Weights of a small contrastive image-text model.
Model: 6.19M parameters, 64-pixel images, encoder arch resnext, encoder norm groupnorm, encoder activation relu, encoder depths [2, 3, 3], encoder widths [192, 336, 576], text encoder width 192, text encoder layers 7, text encoder activation squared_relu.
Training: muon at rate 0.0089, 3600 steps, batches of 128.
Data: trained on photos with spoken descriptions (Open Images, Localized Narratives), 4.5 epochs.
Rows from block 3 of the text encoder, named by matrix and row number. Rows with one number belong to one attention dimension. Each number is 128 + 24 x the weight over its row's rms, rounded and kept within 0 to 255. All counts start at 0. After the name is the row's rms in percent of the matrix's.
# q: attention query, key and value (stacked) (text_encoder.blocks.3.attn.qkv.weight, 576x192, the q third), inputs 117-155
# k: attention query, key and value (stacked) (text_encoder.blocks.3.attn.qkv.weight, 576x192, the k third), inputs 117-155
q.59 104 [ 89 115 131 163 140 118 131 153 103 129 138 105  83  81 121  84 163  97 156 133  83 147 132 132 121 138 125 140 118 116 130 169 133  98 144 154 133  88 136]
k.59 100 [104 122 113 106 123 157 122 131 127 157 146 168 145  96 124 107 135 158 176 138 187  94 136 145 108 128  91 124 123 104 159  94 118 165 125 157 150 113 113]
q.60 116 [130 103  88  79  85 131 104 141 148 169 105 117 149 142 132 134 155 117 109 127 131 178 107 171 126 111 118 120 164 123 119 122  98 154 111 148 128 149 123]
k.60 105 [146 122 100 100 107 124 120  97 150  74 114 117 131 155 126 114 166  99 136 145 138 110 147 135 168 156 144 129 152 147 136 160 172 122 153 120 111  98 100]
q.61 101 [148 101 163 136 117 139 136 170 163 106 127 101 124 135 149 121 123 158  99 123 113 118  98 136 133 105 160 110 158 159 135 126  84 121 114 152 152 125 134]
k.61 098 [144 104  97 187 126  96 101 118  43 109 116 163 143 137 125  86 106 121 113 124 111 131 132 119 149 146 157  99 138 160 124 137 140 133 122 128 144  90 121]
q.62 099 [159 158  84 109 193 145 144  92 101 170 128 145 103 143 119 132 128 148 113  90 148  92 131 110 101 123 175 102 133 129 131 102 134  77 112 129 149  91 127]
k.62 098 [135 129 157  93 153 109  95  84 184 124 160 175 162  87 148 129 109 157 138 122 151 138 116 134 147 145 145  90 140  95 110 114 152 147 115 158 139 128 117]
q.63 088 [108 138 143 112 165 143 162  94 146 144  87 116 129 157 121 174 149 127 128 130  82 116 171 125 132 100 174 135 156 112 115 120 144 111  99 148 115 134 162]
k.63 093 [ 90 127 103 164 120  74 133 133 147  72 134 131 152 110 164 128  99  94 112 142 107 115 130 107  75 115 139 133 124 157 104 135 109 143 162 144 132 143 125]
q.64 092 [150 129  95 140 116 141 144 144 103  93 123  55 140 100 134 141 156  91 117 106 104 100 127 157 135 126 155 141 159  71 125 120 150 157 144 133 128 137 128]
k.64 106 [101  85 141 104  97 130 108 104 113 148 143 194  91  85 127 102 132 115 128  96 109 114 125 110 133 120 121 110 142 135 101  92 135 100 105 132 100 104 159]
q.65 081 [143 135 122 130 112 157 181 185 149 131 128 149 143 128 129 156 151 114 121 137 119 111 153  98 158 123 133 148 122 145 102 153  92 150 117 160  89 137 120]
k.65 080 [128 146 113 119 146 124 134 110 128 106 143 125 124 139 137 110 107 188 149 156 126 159  83 132 110 121 179 156 135 115 156 149 116  91 173 116 121 122 100]
q.66 086 [125 138 112 119 146 165 147 123  95 105 135 168  97 108 139 191 127 170 127  91 136 106 117 160 128 103  92 126 151 111 155 153 157 102 131 144 119 128 132]
k.66 096 [128 119 153 116  98 108 124 123 121 116 105 124 161 106 105 100 109 135 105 131 138 162 139 120 120 144 112 136 144 164 102 121 102 136 143 119 147 158 181]
q.67 101 [144 142 111 164 122 132 164 139 106 156  96 132 125  97 149 135  88 173 119 120 126 152 119 160 124  84 163 103 136  85 151 114 114 160 140 107  51 137 128]
k.67 096 [109 157 128 121 135  93 103 123 134 121 116 128 111 138 118 149 149 106 178 159 114 163 184 142  91 117 147  88 124 142  84 108 122 149 106 102 132 124 104]
q.68 089 [149 115 175 120  98 144  94 153 122 168 130 141 119 163 103 127 139 130  87 129  98 139 154 131 101 141  97 144  98 137 158 116 104  99 123 136 162 137  98]
k.68 097 [144 108 122 105 133 130 128 106 140 141 145 130 127 122 157 141 123 136  89 101  97 120 161 144 106 136 110 126 137 132  65 130 136 123 160 121 133 127 125]
q.69 107 [103 125 196 184 129 145 133 140 138 131 110 141 119 127  76 114 110 141 139  95 130 116 115 153 105  92 138 129 125 141 117 154 142 117 158 136 127 123 122]
k.69 090 [ 58 101 102  80 151 136 127  94 116 132 119 112 132 126 153 149 136 119 144 189 127 146 167 128 139 124  89 101 114 110 172  86 110  64 134 162 107 106 141]
q.70 106 [160 130 155 116 128 150 100 147 102 131 160  98 134 115 146 113 102  95 123 127 133 157 152 119 112 119 113 116  89 135 123 136 146 124 112  84 151 109 132]
k.70 099 [101 155 120 146 184 149 105 137  90 147 141 135 142 122  77 166 116 141 111 162 124 130 126 120  64 112 126 138 134 125 125 127 113  93 150  98 133  98  85]
q.71 113 [131 137 146 108 137 116 147 146 118 105 127 125 183 151 131 137 150  91 137 186  85 125 123 110 142 159 152  95 106 142 168 146 153 127  85 135 163 125 148]
k.71 103 [131 106 131 124 147  92 132 183 151 162 108 141 151 111 118 129 137 158 121 133 119 114 132 162 145 127 130 127 105 148 122 101 156 112  83 155 129 108  90]
q.72 111 [142 170 171 121 141 145 150 120 138 152 115 130 113 150 106 121 158 119 131 126 137 117 165 117  92  89 105 107 131 126 168 156 136 152 203 160 169 134  88]
k.72 112 [111 125 152 120 124 136 187 122 132  95 117  99 152 112  92 145 161 134 106 156 137  93 113 148 104 163 142 116 119 133  99 128 129 146 173 179 111 113 119]
q.73 106 [106 137 107 127 119 130 142 118 131  87 124 126 122 126 128 125  92 128 176  99 135 135 149 119 132  62 137 110 104 187 105 115 187 133 157 114 185 152 136]
k.73 106 [117 168 145 105 108  97 129 140 175 142 144 148 124 182  63 107 134 119 117 101 161 100 104 147  60 133 155 108 105 153 148 129 118 122 111 115 161 149 161]
q.74 115 [102 156 119  94 134 140 107  85 106 129 151 111 147 126 134 108 103  96 157 106 102 114 134 123 151 164 168 157 108 174  97 107 134 107 104  94 139  99 170]
k.74 092 [136 163 155 100 151 124 165 129 173 122 102 128 108 123 126 124 121 153  64  81 102 100 112 131 143 168 178 133 132 135  73 143 136 119 121 125 137 103  98]
q.75 101 [137 125 138 103 144 133 129 117 111 120 150 144 152 103 132 154  99  91 131 124 135 121 193 137 136 130 129 179 168 133 149 120 189 135 128 108 124 166 131]
k.75 105 [ 83  87 103 111 134 157 125 141 110 142  83 137 116  90 144 134 156  86 153 153 103 126 129 134 128 164 143 121 137  96 142 163 138  96 108 160  82 140 137]
q.76 101 [102 110 176 144 114  79 113 128 124 150 154 132 151 110 127 144 118  88 123  99  97 127 140  80 181 131 122 122 130 134 139 113 176  95 119 154 130 131 107]
k.76 093 [151  99 134  88 124 130 112 166 114 149 145 109 140 106 149 127 134 112  90 156 157 158 131 111 120 159  74 153 119  92 121 135 122 117 134 116 128 174 175]
q.77 093 [119  60 110 125 156 119 110 107 130 122 124  92 135 129 142 134 175 122 116 166 125 157 160 141 150 104 156 124 129 132 119 139 117 130 144 139 145  94 132]
k.77 094 [111 141 128 129 111 179  96 127 122 135 186 150  94 107 130 142 145  98 150 140  92 147  88 112 144 144  91 141 122 104  93 152 127 136 154 131 127 157 182]
q.78 096 [155  92 155 109 116 117 110 136 117 142 170 137 109 146 131 188 104 172 152 162 145 174 132 149 117 124 123  73 171 135 111  88  98 137 100 134 132 134 114]
k.78 100 [131 115 102 121 150 173 125 155 166 175  70 130 144 135 139 109 135 173  52 121  88 126 107 142 136 112 135 112 123 161 124 101  89 149 159 134 123 134 139]
q.79 111 [137 137 129 156 110 135  89 154 127 126 120 116 120 133 113  60 144 138 104 181  76 146  74  96 126 144 124 130 141  85 174 147 145  75 134 157 137  76  99]
k.79 105 [156 150 121 152 139 143 137 146  84 127 139 130 167 128  96 158  73 103 138 152 135  92 165 143 120 136 155 123  69 113  66 124 126 119 136  99  75 170 142]
q.80 106 [122  91 112 164 121 140 122 129 130 152 125 125  80 125 118 120 189 114 139 136 138  97 159 107 105 124 104 170 125 134 131  95 149 126 110 116 116 128 123]
k.80 103 [124 139 132 135 117 145 140 142 125 127 138  96  98 166 116 132 101 146 136 119  99 120 104 204 148 154 139 116 120 130  93 119 165 156 133 128 120 130 112]
q.81 101 [ 86 118 118 119 116 149  94 152 129 137  58 125 146 127 158 134 192 147 147 123 157 157 100 110 112  94 127 150 163 109  75 162 165 168 117 133 138 167 158]
k.81 106 [117 153 134 125 113 101 149 129 111 119 178 117  94 148 109 131 135 170 189 172 122  96 153 124 129 135 134 135 112 137 131 122  88 118 123 132  72 127 120]
q.82 102 [145 139 127 108 163 148  87 126  96 143 131 127 119 151 117  89 129 109 114 105  93 155 102 109 146 162 174 132 160 139 121 103 104 129 121 121 102 135 120]
k.82 115 [ 99  93 148 165 175 153 128 115 100 154 130 105 120 167 164 107 114 122 127 162 109 149 137 115 153 131 130 135 182 107 113 144 136 105 130 175 106  79 128]
q.83 095 [148 126 140 122 148 131 164 132 136 154 124 133 117  92  94 108 103 113 103 123 190 117 146 167 110 141 158 117 113 168 124  97  92 139 101 143 175  94 140]
k.83 106 [132 150  95 118 116 148  90 162 110 106 122 153 126 155 157 142 111 101 134  98 123 107  90 123 127 156 112 116 161 134  97 141 122 107 129 135 111 156 143]
q.84 094 [110 117  96 141 130 135 116 128  76  89 117 135 172 158 131  96 120 134 120 156 116 149 159 137 121 121 135 122 120 108 139 157 136 112 156 139 160 162 111]
k.84 091 [131 119 146 161 159 108 119 122 134 121 130 171 122  86 119 149  93 103 123 101 144 124 160 143  82  87 101 121 130 137 142 145 179 145 103 120 111 115  94]
q.85 109 [ 94 124 173 143 128 151 133 115  86 120  98 152 117 143 140 129 112 106 152 117 113 109 140 123 114 142 128 133 144 148 143 136 135 134 118 144  80 169 182]
k.85 113 [141  68 110 118 157 100 117 115 149  96 132  92 150 140  97  96 154 117 184 137 127 123 105 121 130 129 123 114 161 136 135 116 111 117 100 151 124  85 121]
q.86 094 [ 93 175 129 137 130 125 126 131 137 128 132  93 140 120 126 143 118 136  84 130 171 130  84  87 176 148 112 128  76 112 103 151 110 168 116 131 162  96 137]
k.86 104 [144 114 115 136 117 114  94 121 114  89  82 110 144 150 164 111 102 139 115 157 167 129 140 118  96 151 150 145 104 139 124 105 122 129 127 144  55 166 125]
q.87 109 [ 93 102 138 151 121 136 109 148 145 136 123 103 100 109 145 181 149 145 125 158 127 155 131 117 113 167 130  79 143 121 109 127 139 144 133 125 115 121  53]
k.87 100 [166 157 138 148 123 139 117  95 161  89 122 122 165 114 130 109 157 143 122 148 141 159 147 153 133 101 116 122 116  92 123 123 117 102 119 183 117 168 126]
q.88 110 [151  99  92 151 155 170 162  96  89 107 119 127 143  91  80  94 136 155  63 137 136 135 136 122 108  55  99 125 171 111 114 124 139 151 107 134 147 134 144]
k.88 104 [133 103 132 149 140 134 181 132 121 119 155 154 109 152 128 131 106 117 140 149 149 146 132 155 155 166 166 165 100 158 169 148 160 137 143 126  76  85 113]
q.89 101 [123 104 122  89 149 101  99 121 163 133 156 143 148 145 113 127 114 145 105 120 121 142 149 108 161 135 125 139 155 143 134 147 147 133 127 109 116 110 137]
k.89 092 [175 130 142 107 141 153 139 133 135 108  90  80 102 136 172 160 145 142 133 128 159 133  96  81 123 121 125 120 144 128 141 149 135 129 109 134 137 117 144]
q.90 101 [140 128 128 156  67 147 120 122  94 108 114 162 144 108 153 130 138 126 123 145 134 135 127 137 132 103 106 105  92 144 120 114  94 162 153  99 138 104  54]
k.90 100 [153 117 121 105 121 130 171 130 143 150 132 131 123 131 153 127 173 131 137 109 129 148 120 157 156 135 124 116 104  92 105 192 169 133 156 150 116 142  95]
q.91 094 [101 162 157 129 138 143 147 112  94  99 110 117 153 105 110 139 138  81 162 150 137 147 118 133 138 144 128 185 124 168  98 137 122 140 140 119  91  86  70]
k.91 092 [142 126 127 163 117 134 151 173 139 147 107 135 148 105 100 170 157 114 159 129 131 167 124 112 126 108  93 133 150  70  80  79 118 112 134 111 120 140 127]
q.92 106 [ 85 112  98 134 125 131 176 113 114 123 121 148 145 119 152 101 117 123 121 119 163 123 145 135 120 218 121 125 136 151 140 183 117 102 110 113  95 151 130]
k.92 098 [110 160  99 122 139 108 117 151 123 169 118 113  87 114 124 130 167 119 142 158  92 115 124 131 142 112 111 118 124 128 142 128 120 125 138 135 173 170 147]
q.93 102 [122 143 126 139 159 136 120 124 157 123 128 105 134 147 147 146 126 106 131  82 104  96 130 171 116 132 156 140 133 139  78  93 139 131 114 107 132 103 142]
k.93 105 [ 99 124 132 122 108 117 101 154 125  96 146 154 173 122 139 130 113 114 143 136 193 139 141 112 151 104 139  68 125  96 131 136 123 134 123 160 117  99 133]
q.94 098 [105 117 116 135 122 176 156 154 122 147 124 150 107 147 181 145 158 148 141 115 111 122 137 151 165 115 108 128  95 133 120 112 134 108 130 121 145 171 133]
k.94 100 [121 154 144 132 140  79 119 117  75 136 107 107  73 129  80 118 122 140 120 176 158 105 140 125 115 132 155 148 118  98 123 114 162 165 137 141 107 116 106]
q.95 093 [121 131 100 116  97 121 118 150 116 150 150 168 138 142 138 138 171 122 124 121 126 101 144 103 127 134 133  91 160 134 137 162 134 117 122  88  89 127 144]
k.95 089 [136 150 137 121 114 115 113 182 157 118 138 119 146 131 157 137 108 158 121 102 166 193 102 127 121 110 119 137 122 106 116 161 143  85 104 126 126 116  90]
q.96 098 [ 45 107 166 179 173 136 119 115 148 159 113 163 113 129 135 129 113 106 130  80 156 131 148 135 107 127 156 155 111  76 160 116 137  99 124 162 141 115 137]
k.96 086 [140 115  97 142  87  93 155 131  75  94 136 146 105 154 123 128 153 149 164 136 158 126 126 114 124 104 156 173 153 112 109 145  90 101 149 126  92 124 164]
q.97 082 [112 114 134 144 143 130 157  92 188 105 145  98 132 112 122 103  99 127  91 144 136 142 105 152 113  74 124 199 128 106 141 110 109 146 127 119 108 139 199]
k.97 088 [119  99 165 130 108  87  85 138  95 131 155 104 114 127 158 128 123 109 118 108 136 155 180 117 145 145 108 142 146 132  98  98 124 123 157 163 130 144 108]
q.98 087 [117 124 124 171 138 119 142 132 129 126 129 100 130 105 138 115  80  97 151 120 126 140 132 132 116 137 148 199 132 105  88 104 135 120 136 138 170 121 107]
k.98 097 [170  95 158 102 118 131 120 109 117 119 129 148 120 108 139 149 152 102 156 190 184 137 118 142 122 136 101 124 104 101 109  84 117 127 146 112 127 117  74]
q.99 088 [114 127 132 117 131 130 173 143 149 119 136 106 146 124 158  89 123 127 127 171  95 119 122 178 125  81 131 117 135 128  75 112 148 160 160  65 121  87 153]
k.99 100 [136 179 166 177  95 131 103 144 123 148 132 106 135 134 146  87  89  94 134 134 135  96 132  70 109 119 179 158 124 136 110 155  99  66 137 141 133 146 126]
q.100 091 [120 123 129 198 136 128 105 132 130 129 117 119 106 129 117 159  98 164 142 120 101 138 117 154 143 133 112 140 104 105 171 125 172 141 107 143 126 128 103]
k.100 082 [168 113 153 105  88 152 131 130 124 128 145 135 137  85  93 101 157 189 109 125 133 142 147 154  70 152 133 145 109 128 143  97 137 111 147 167 135 105 163]
q.101 099 [114 130 152 109 165  75 105 101 103 156  91 155 128 133 180 131 132 138 176 134 129 120 103 144 106 117 144 134 161 143 143 151 102  95 143 116 116 124 103]
k.101 098 [110 155 146 167 111 111 132 173 108 180 108  93 106  94  88 174 142 160 144 141 153 111 115  99  89 109 142  94 125 135 160 149 143 113 122 153 133 115 146]
q.102 097 [140 166 155 123 141  97 171  97  61 122 132 137 174 124 116  95 162 179 144 143 114  99 147 147 133  81 143 145 115 183 143  95 130 158 139 137  99 170 134]
k.102 099 [142 128 117 109 118 171 158 102 129 152 157 140 132 146 153 120 135 136 134  85 149 149 128 110 188 118 119 112 126 127 156 113 130 113 104 126 113 157 109]
q.103 107 [129 138 106  86 150 123 120 106 155 116 103 174 126 132 129 166 142 163 127 152 132 166 111 121 147 122 120 114 119 115  90  94 131 116 169 125 121 152 123]
k.103 101 [129 140 128 111 169 108 114 122 149 123 108 110 116 115  86 147 172 152 110 160 156  89 182 153 122 153 103 121  86 102 138 164 131 109 123 103  94 112 124]
q.104 111 [109 162 117 148 119 131 103 109  76 122 139  86 125 115 174 135 121 123 171 146 109 120  91 158  95 132 124  78 131 106 150 127  92 148 116 115 132 131 108]
k.104 111 [170 122 108 131  62 127 114 130 111 136 148 107 132 170 122 179 131 150 122 108  92 111  92 140 114 117  66 165 125 127 155  75 116  74 201  89 120 149 107]
q.105 102 [120 125 129 149 121 130 143 145 166 148 108 114 151 121 105 120 150 145 127  99 110 111  71  93  87 148  82 141 134 164 164 143 136 173 104 145 132 134  92]
k.105 107 [124 103 137 102 141 178 128 175 125 100 115 106 117 172 154 131 133  96 109 134  94 134 111 129 142 133 137 117 138  86 115 131 121 121 176  99 105 116 126]
q.106 103 [134  87 158 118 134 130 123 135 153 124 135 111 134 160 132 128 119 146 144 131 108 127 108 111 131 135 104 110 137 101 149 156  91 124 147  74 155 108 168]
k.106 100 [157 141 137 132 119 164 184 131  89 122 102 160  97 105 120 130 125 138 156 178 137 137 144 119 135 126 122 134 148 124 137 127 172 120  78 153 172 161 165]
q.107 114 [133 169  82  93 128 127 163 120 145 121 150 141 123 141  79 130 151  98 130  46 129 118  97 158 130 129 147 129  92 124 148 122 100  76 113 128 166 164 130]
k.107 114 [121 149 111 147 127  96 112  91 142 112 110 117 136 159 153 119 118 175  94 142 133  79  96 143 128 147 134 152  93 101 130 126 127 144 168 115 119 140 105]
q.108 105 [142 143 135 179 105 141 166 100 140 125 184 178 114  80 120 115 149  99 149 135 145 124 113 161  98 155 113 129 128  93 147 131 134 135 156  95 107 171  95]
k.108 100 [132  94 132 153 120 122  88 144 178 125 122 138  89 157 169 120 170 126  78 111 107  95 159 152 123 121  99  79 115 101 146 115 143 105 146 159 161 116 130]
q.109 095 [101 131 122 120 110 128 128 152 153 137 168 129 111 137 104 165 156 135 139  99 125 124 137 127 157 147 163 127 110  93 148 207 174 117 115 110 142 110 123]
k.109 090 [121 120 140 144 132 161 137 121 118  92 125 142 139  97 157 118 147 120 133 133 132 102 149 114 124 151 111 139  90 108  98  95 140 131 167 143 111 137 116]
q.110 106 [133 122 149 134 135 124 105 110 105 154 108 127 110 127  93 146 111  76 114 104 126 101 134 146 105 115 148 120 140 169 123 115 125 103 114 108 129 101 126]
k.110 114 [112 107 136 147 118 133 161 107 154  92 147 131 149 114 186 118 161 134 162 104 131 153 147  98 144 171 101 158 139 123 153 159 119  98 136 112 151 100 124]
q.111 103 [114 115 110 152 137 155  90 119 142 153  78 123 139 103  75 132 120 149 100 137  88  88 115 116 104 164 124 118 172 116 115 159 126 161 123 115  99 136 145]
k.111 106 [131 132 163 133 114 132 149 108 127 139  88 134  79 100 117 142 105 126 161 133 150 151 106 127 130 130  90 117 113  96 131 138 113  84  93  90 116 168 115]
q.112 096 [132 159 134 100 119 100 101 115 144  93 128 152 113 132 122 153 135 164 138 121  99  96 128 105 101 119 129 133 141 138 143  70 156  89 150 125 137  83 129]
k.112 101 [175 159  96 118 131 180 127 145 170 136 156 123 138 134 181 165 112 137 136 110 118 130 108  69 162  96 114 121 115 119  90 129 116 118 159 124 143  91 127]
q.113 095 [135 109  91 139 142 118 196 120 110 129  96 136 105 135 154 162 143 145 109 127 135 142 135 119 175 140 180 132 117 151  84 125 153 140 141 113 111 138 162]
k.113 090 [142  94 124 171 115 128 111 116 161 148 180 137 124 119 125 148 170 166 115 113 127 133 133 132 132  89 112 106 162 104 132 153 132 132 137 148 117 147 139]
q.114 090 [151 184 126 112 125 161 110 161 148 137 104 155 145 166  87 165 160 126 145 118 117 170 146 113 112 149 108 139  97 134 105  92 125 136  95 151 122 123 115]
k.114 100 [157  91 132 125 119 141 114 102 128 101 133 112 138 152 158 151 155 126 142 119 131 123  81 140 110  96 138  95  94  98 148  64 174 137  98 107 144 127 164]
q.115 093 [148  85 147 178 108 132 131 153 107 131 100  92 118 147 137 137 137 176 139  84 129 140 133 151 132 115 148 124 119 148 167 177 122 116 105 110 128  85 126]
k.115 097 [126 110 138  57 142 120 145 160 167 108 147 163 130  86 153  86 160 158 129 143 154 137 117 151 123 102 113 116 144 137 101 113  49 119 150 153 118 121 144]
q.116 098 [121 168 123 100 153 137  80 148 125 173 102 145 159 142 160 107 173 112 123 121 142 117 162 109 156 175 125 140 145 131 161 150 117 145 126 148 160 115 172]
k.116 096 [108 110 132  95 100 104 127 137  77 176 131 113 142 124 136 136  81 123 145 123 110 185 145 143 136 112 163 121 124 139  90 128 142 125  85 141  85 157 123]
q.117 112 [103 141 139  86 139 135 120 102 126 140  88  79 145  88 130 140 119 120 174 142 134 103 185  94 150 135 106 118 157 162 148 110  80 121 136 138 126 141 143]
k.117 109 [143 111 124 123 137 107 120 142 126 153 158 121 117 152 123  97  99 160 168 110  84 154 133 133 128 152 190 100 133 179  76 151  95 145 151 158 143 113  93]
q.118 104 [ 96 122 164 112 117 121 112  76 137 102 108 165 114 172  94  94 111 127 152 159 101 138 159 152 109 147 138 123 142 138 157 144 175 167 135 114 166 111  85]
k.118 112 [116 113 110 149 126 138 112 101 122 119 129 123 139 121 157 159 120 137 166 126 124 140 127  87 107 149 112 130 164 106 115 112 104 116 158 143 158 136 105]
q.119 112 [110 148  92 146 127 112 135 134 128 148 152 144 120 151 112  99 172 134  80 116 137  97 105 142 148 119 128 137 144 109 152 127 103 117 148 139 142  86 108]
k.119 114 [130 149 125 157 106  86 121 124 110 104 101 127 116 132 152 146  69 120 122  68 110 139 130 148 148 150  93 115 106 118 157 147 185 162 151 114 106 143 154]
q.120 109 [137  76 115 157 109 120 114 132 134  92 118 166 128 137 142 149 148 127 106 175 142 137  98 113 122  96 150  78 117 116 145 126 168 142 111 140 134  95 158]
k.120 111 [122 139 168 172 164 120 124 144 109 109 114 143 147 114 132 145 128 125 142 126 134 128 124 142  78 117 119 180 153 131 116 158 118  94 103 112 150 100 131]
q.121 104 [132 111 109 121 153 104 131 155 142 102 122  66 126 137 147 142  93 165 124 113 137 152 154 134 159 134  96 115 150 151 121 135 124 126 131 127 150  80 137]
k.121 108 [133 124 119 142 143 121 105 131 135 135 123 117 170 152 137 103 140 122 171 117 132 113 117 105 130 118 143 150 165 183  91 100 155 117 147 151 130 146 109]
q.122 112 [155 137 116 129 118 158 110 125 147 153 150 148 148 157 132 103 151 109 127  85 144 160 125 162 114 101 158 166  88 103 124 133 134 131 169 163 191 130 131]
k.122 118 [100 158 134 112 118 140 129 160  64 157 129 169 122 117 144 107 132 112  93 149 103 116 172 134 124 140 140 135  82 101 120  88 112 162 167  82 126 152 172]
q.123 094 [151 141  92  98 116 111 137 142 131 172 170 107 131 159 137 192 110 176 137 115 145 124 139 152 172  94  92 115 103 134 151 156  95 147 120 164 148 144 158]
k.123 100 [153 135 154 148 138 110  82 117 152 101 119 153 136 128 164 126 123 119  92 148 122 126 119 119 126 167 131 113 111 150 152 103 122 129 141 123 124 100 122]
q.124 102 [141 103 132 171 144 138 151 137 102 145 113 105 115 122 118 105 176 173 123 118 122 112 186 139  85 165 161 129 138 124 129 103  65 121 157 161 114 177 180]
k.124 101 [107 137 117  77 119 143 133 181 163 139  92 152 161  87 140 137 119  86  96 132  85 107 104 154 143 140 120 176 148 128 127 142 130 146 108 145 148 114 138]
q.125 093 [108 112 119 154 153  92 128 119 132  74 163 105 122  93 157 134 158 130 174 160 102 119 113 134 117 143 111 156 182 118 132 133 127 115 151 138 134 150 184]
k.125 100 [156 163 129 113  91 131 170 103 124 120 116  84 124  86 110 122 165 152 142 144 129 107 107 124 105 127 110 126 124 123 124 164 154 108  99 102 152 132 128]
q.126 105 [124  91 104 135 116 162 173 143 139 177 119 122 108  91 143 108 119 170 186 151 119 126 143 119 154 160  82 127 153 146 184 129 121 139  92 136  98 111 111]
k.126 103 [134 116 166 106 126 148  79 103 117  51 136 151 165 143 115 124 150 133 125 148  93 119 112 102 118 135 170 149 145 134  97 143 143 123  75 144 137 124 192]
q.127 107 [148 109 127 151 130 125 116 133  79  90 134 138 128 128 126 157 139 192 105  94 122 130 120 139 113 120 152  96 123 133 112 148 138 151 163  95 126 134 111]
k.127 112 [125 135 107 146 155 126 141 116 136 142 113 129 121 175  95  94  99  76 115 130 126 215 149 132 115  90 160 164  71 149 136 115  87 125 129 122 111 114 125]
q.128 111 [158  69 157  88 126 112 138 120 145 127 151 137 132  80 111  95  98 160 160 126 108 124 121 147 140 125 136 161 136 124 147 122 128 115 138 118 103 127 149]
k.128 093 [ 98 127  87  83 122 105 158 127 132 134 147 140 120 170 118 142 135 164 143 188  76 106 145 186 118 161 120 120 140  98 152 121  99 119 123 121 136 129 106]
q.129 089 [133 174  97 127 138 105 177 128  97 141  90 144 164 136 138 176  67 117 152 114 145  93 141 136  97  63 154 123 169 174 132 125 113 120 153 132 139 105 134]
k.129 086 [133 106 120 154 112  99 138 125 139 163 115 107 152 144 155 124 141  94  80 144 119 144 161 133 133 101 125 168 138 128  96 156 154 151 151 133 154 157 123]
q.130 091 [128 156 116 145 196  97 142  95 115 116 105 157 119 128 111 168 123 136  94 113 124 149 184 140 117 126 154 131 128 114 175 129 150 113 127 130 154 134 142]
k.130 097 [132 129 105 153 122 119 113 163 152 125 112 149 157  94 142 120 140 166 173 128 149 113  89 118  92 114 159  80 152 154 150  74  93 130 110 128 134 123 129]
q.131 080 [113 162 159 122 132 172 128  90 106 116 145 115 134 119 126 134 135 180 138  92 145 124 135 148 151 107 117 109 163 123 136 147 133 119  78 108 139 111 102]
k.131 091 [160 133 142 136 102 160  89 123 108 161 109 155 132 149 124 157 122 159 154 128  79 153 119 156 159 141 142 132 136 103 144 104 113 161 151 121 136 149 136]
q.132 089 [ 98 114 132 117 129 106 123 181 136 141 125 135 141 118 129 146 133 111 113 139 112 130 120 132 157 168 114 147 115 162 104  97 148 177 135 142 147 132 147]
k.132 091 [117 142 134 136 118  76 135 148 166 122 132 147 141 159 101 134 165 174 113 158 102 123 105  91 114 140 163 132 114 137 100 114 138  98 120 107 137 114 131]
q.133 104 [165 110 165 139 156 107 139 109 146 112 113 132 125 146 127 132 147  95 102 145 152 135 117 120 122 137  73 123  73 115 134 133 130 172 144 140 168 154 101]
k.133 092 [143 135 147  89 124  95 125 116 131 171 122 132 115 122 124 126  95 152 146 137 156  92  75 164 132 115  99 128  97 131 111 138 123 149 142 146 139 123  98]
q.134 100 [102 127 126  89 140 116 147 166 105 139  88 118 142 100 127  99  88 122 123 118 154 137 114 101 125 145 127 104 127 132 108 180 154 127  60 136 129 116  91]
k.134 096 [100 111 128 115 145 143 133 140 167 110 128  97 114 142 147 130 155 160 130 145 145 125 108 112 134 141 130 128 130  97 141 156 111 190 169 167 126 126 136]
q.135 108 [114 141 138 119 125 132 161 141 121  91  83 135 143 147 153 132  49 127 122  88 117 102 135 146 159 159 157 127 102 120 134 103 134 105  69 102 148 144 108]
k.135 099 [138 122 134  95  70 120 116 137 165 124 132  93 123 114  94 130 150 110 120 180 143  73 112 153 141 141 132 131 126 160  94 135 142 179 117 121 138 115 126]
q.136 107 [121 164 146 160 150 142 104 109 139 116 149 126 175 105 179 113 157  69  99  80 103 166 120 150 125  98 144 173 104 132 156 150 132 118  97 172 136 164 134]
k.136 110 [ 98 132 133 158 161 131 157 119 137  84 113 126  87 138 159 120 127 101 114 118 114 109 155  75 154 116 170 107 139 151 139 101 161 136 156 111 101 122 141]
q.137 116 [146 158 126 125 100 128 106 135 168 170 142 115 149  98  78 120 142 137  94 147 125 121 112 168 124 158 101 130 152 120  81 110 163 140 139 138 133 140 127]
k.137 121 [ 77  85 128 105 141 116 129 115  99 172 125 128 107 119 134 125 158  83 163 130  87 134 103  98 168 155  73 139 107 145  93 138 113 136 113  89 164 192 108]
q.138 111 [ 98 112 142 148 175 123 129 113 155 176 123  93 145 162 149 134 145 110 142  82 156 128 138  98 143 127 106 132 151 109 110 104 110 143 147 135 125  99 137]
k.138 099 [135 122 140  95 119  96 106 141 129 127 104 116 118 140 119 131 124 108 132  98 146 156 139 171 182 115 136  91 127 155 120 132 127 109 154 123 126 140 151]
q.139 114 [115 102 124 142 124 140 143 136 146  95 126 122 165 146 113 105 174 111  59 141  74 137 109 151  96 127 126 149 144 217 123 127 137  98 111 104 111  90 121]
k.139 119 [119 106 163  72 144 116 115 145 113 143 146 154 108 116 138 128 114 132 125 119 137 139 102  94 146 162 112 126 103 131 120 130 142 102 136 174 137  88 139]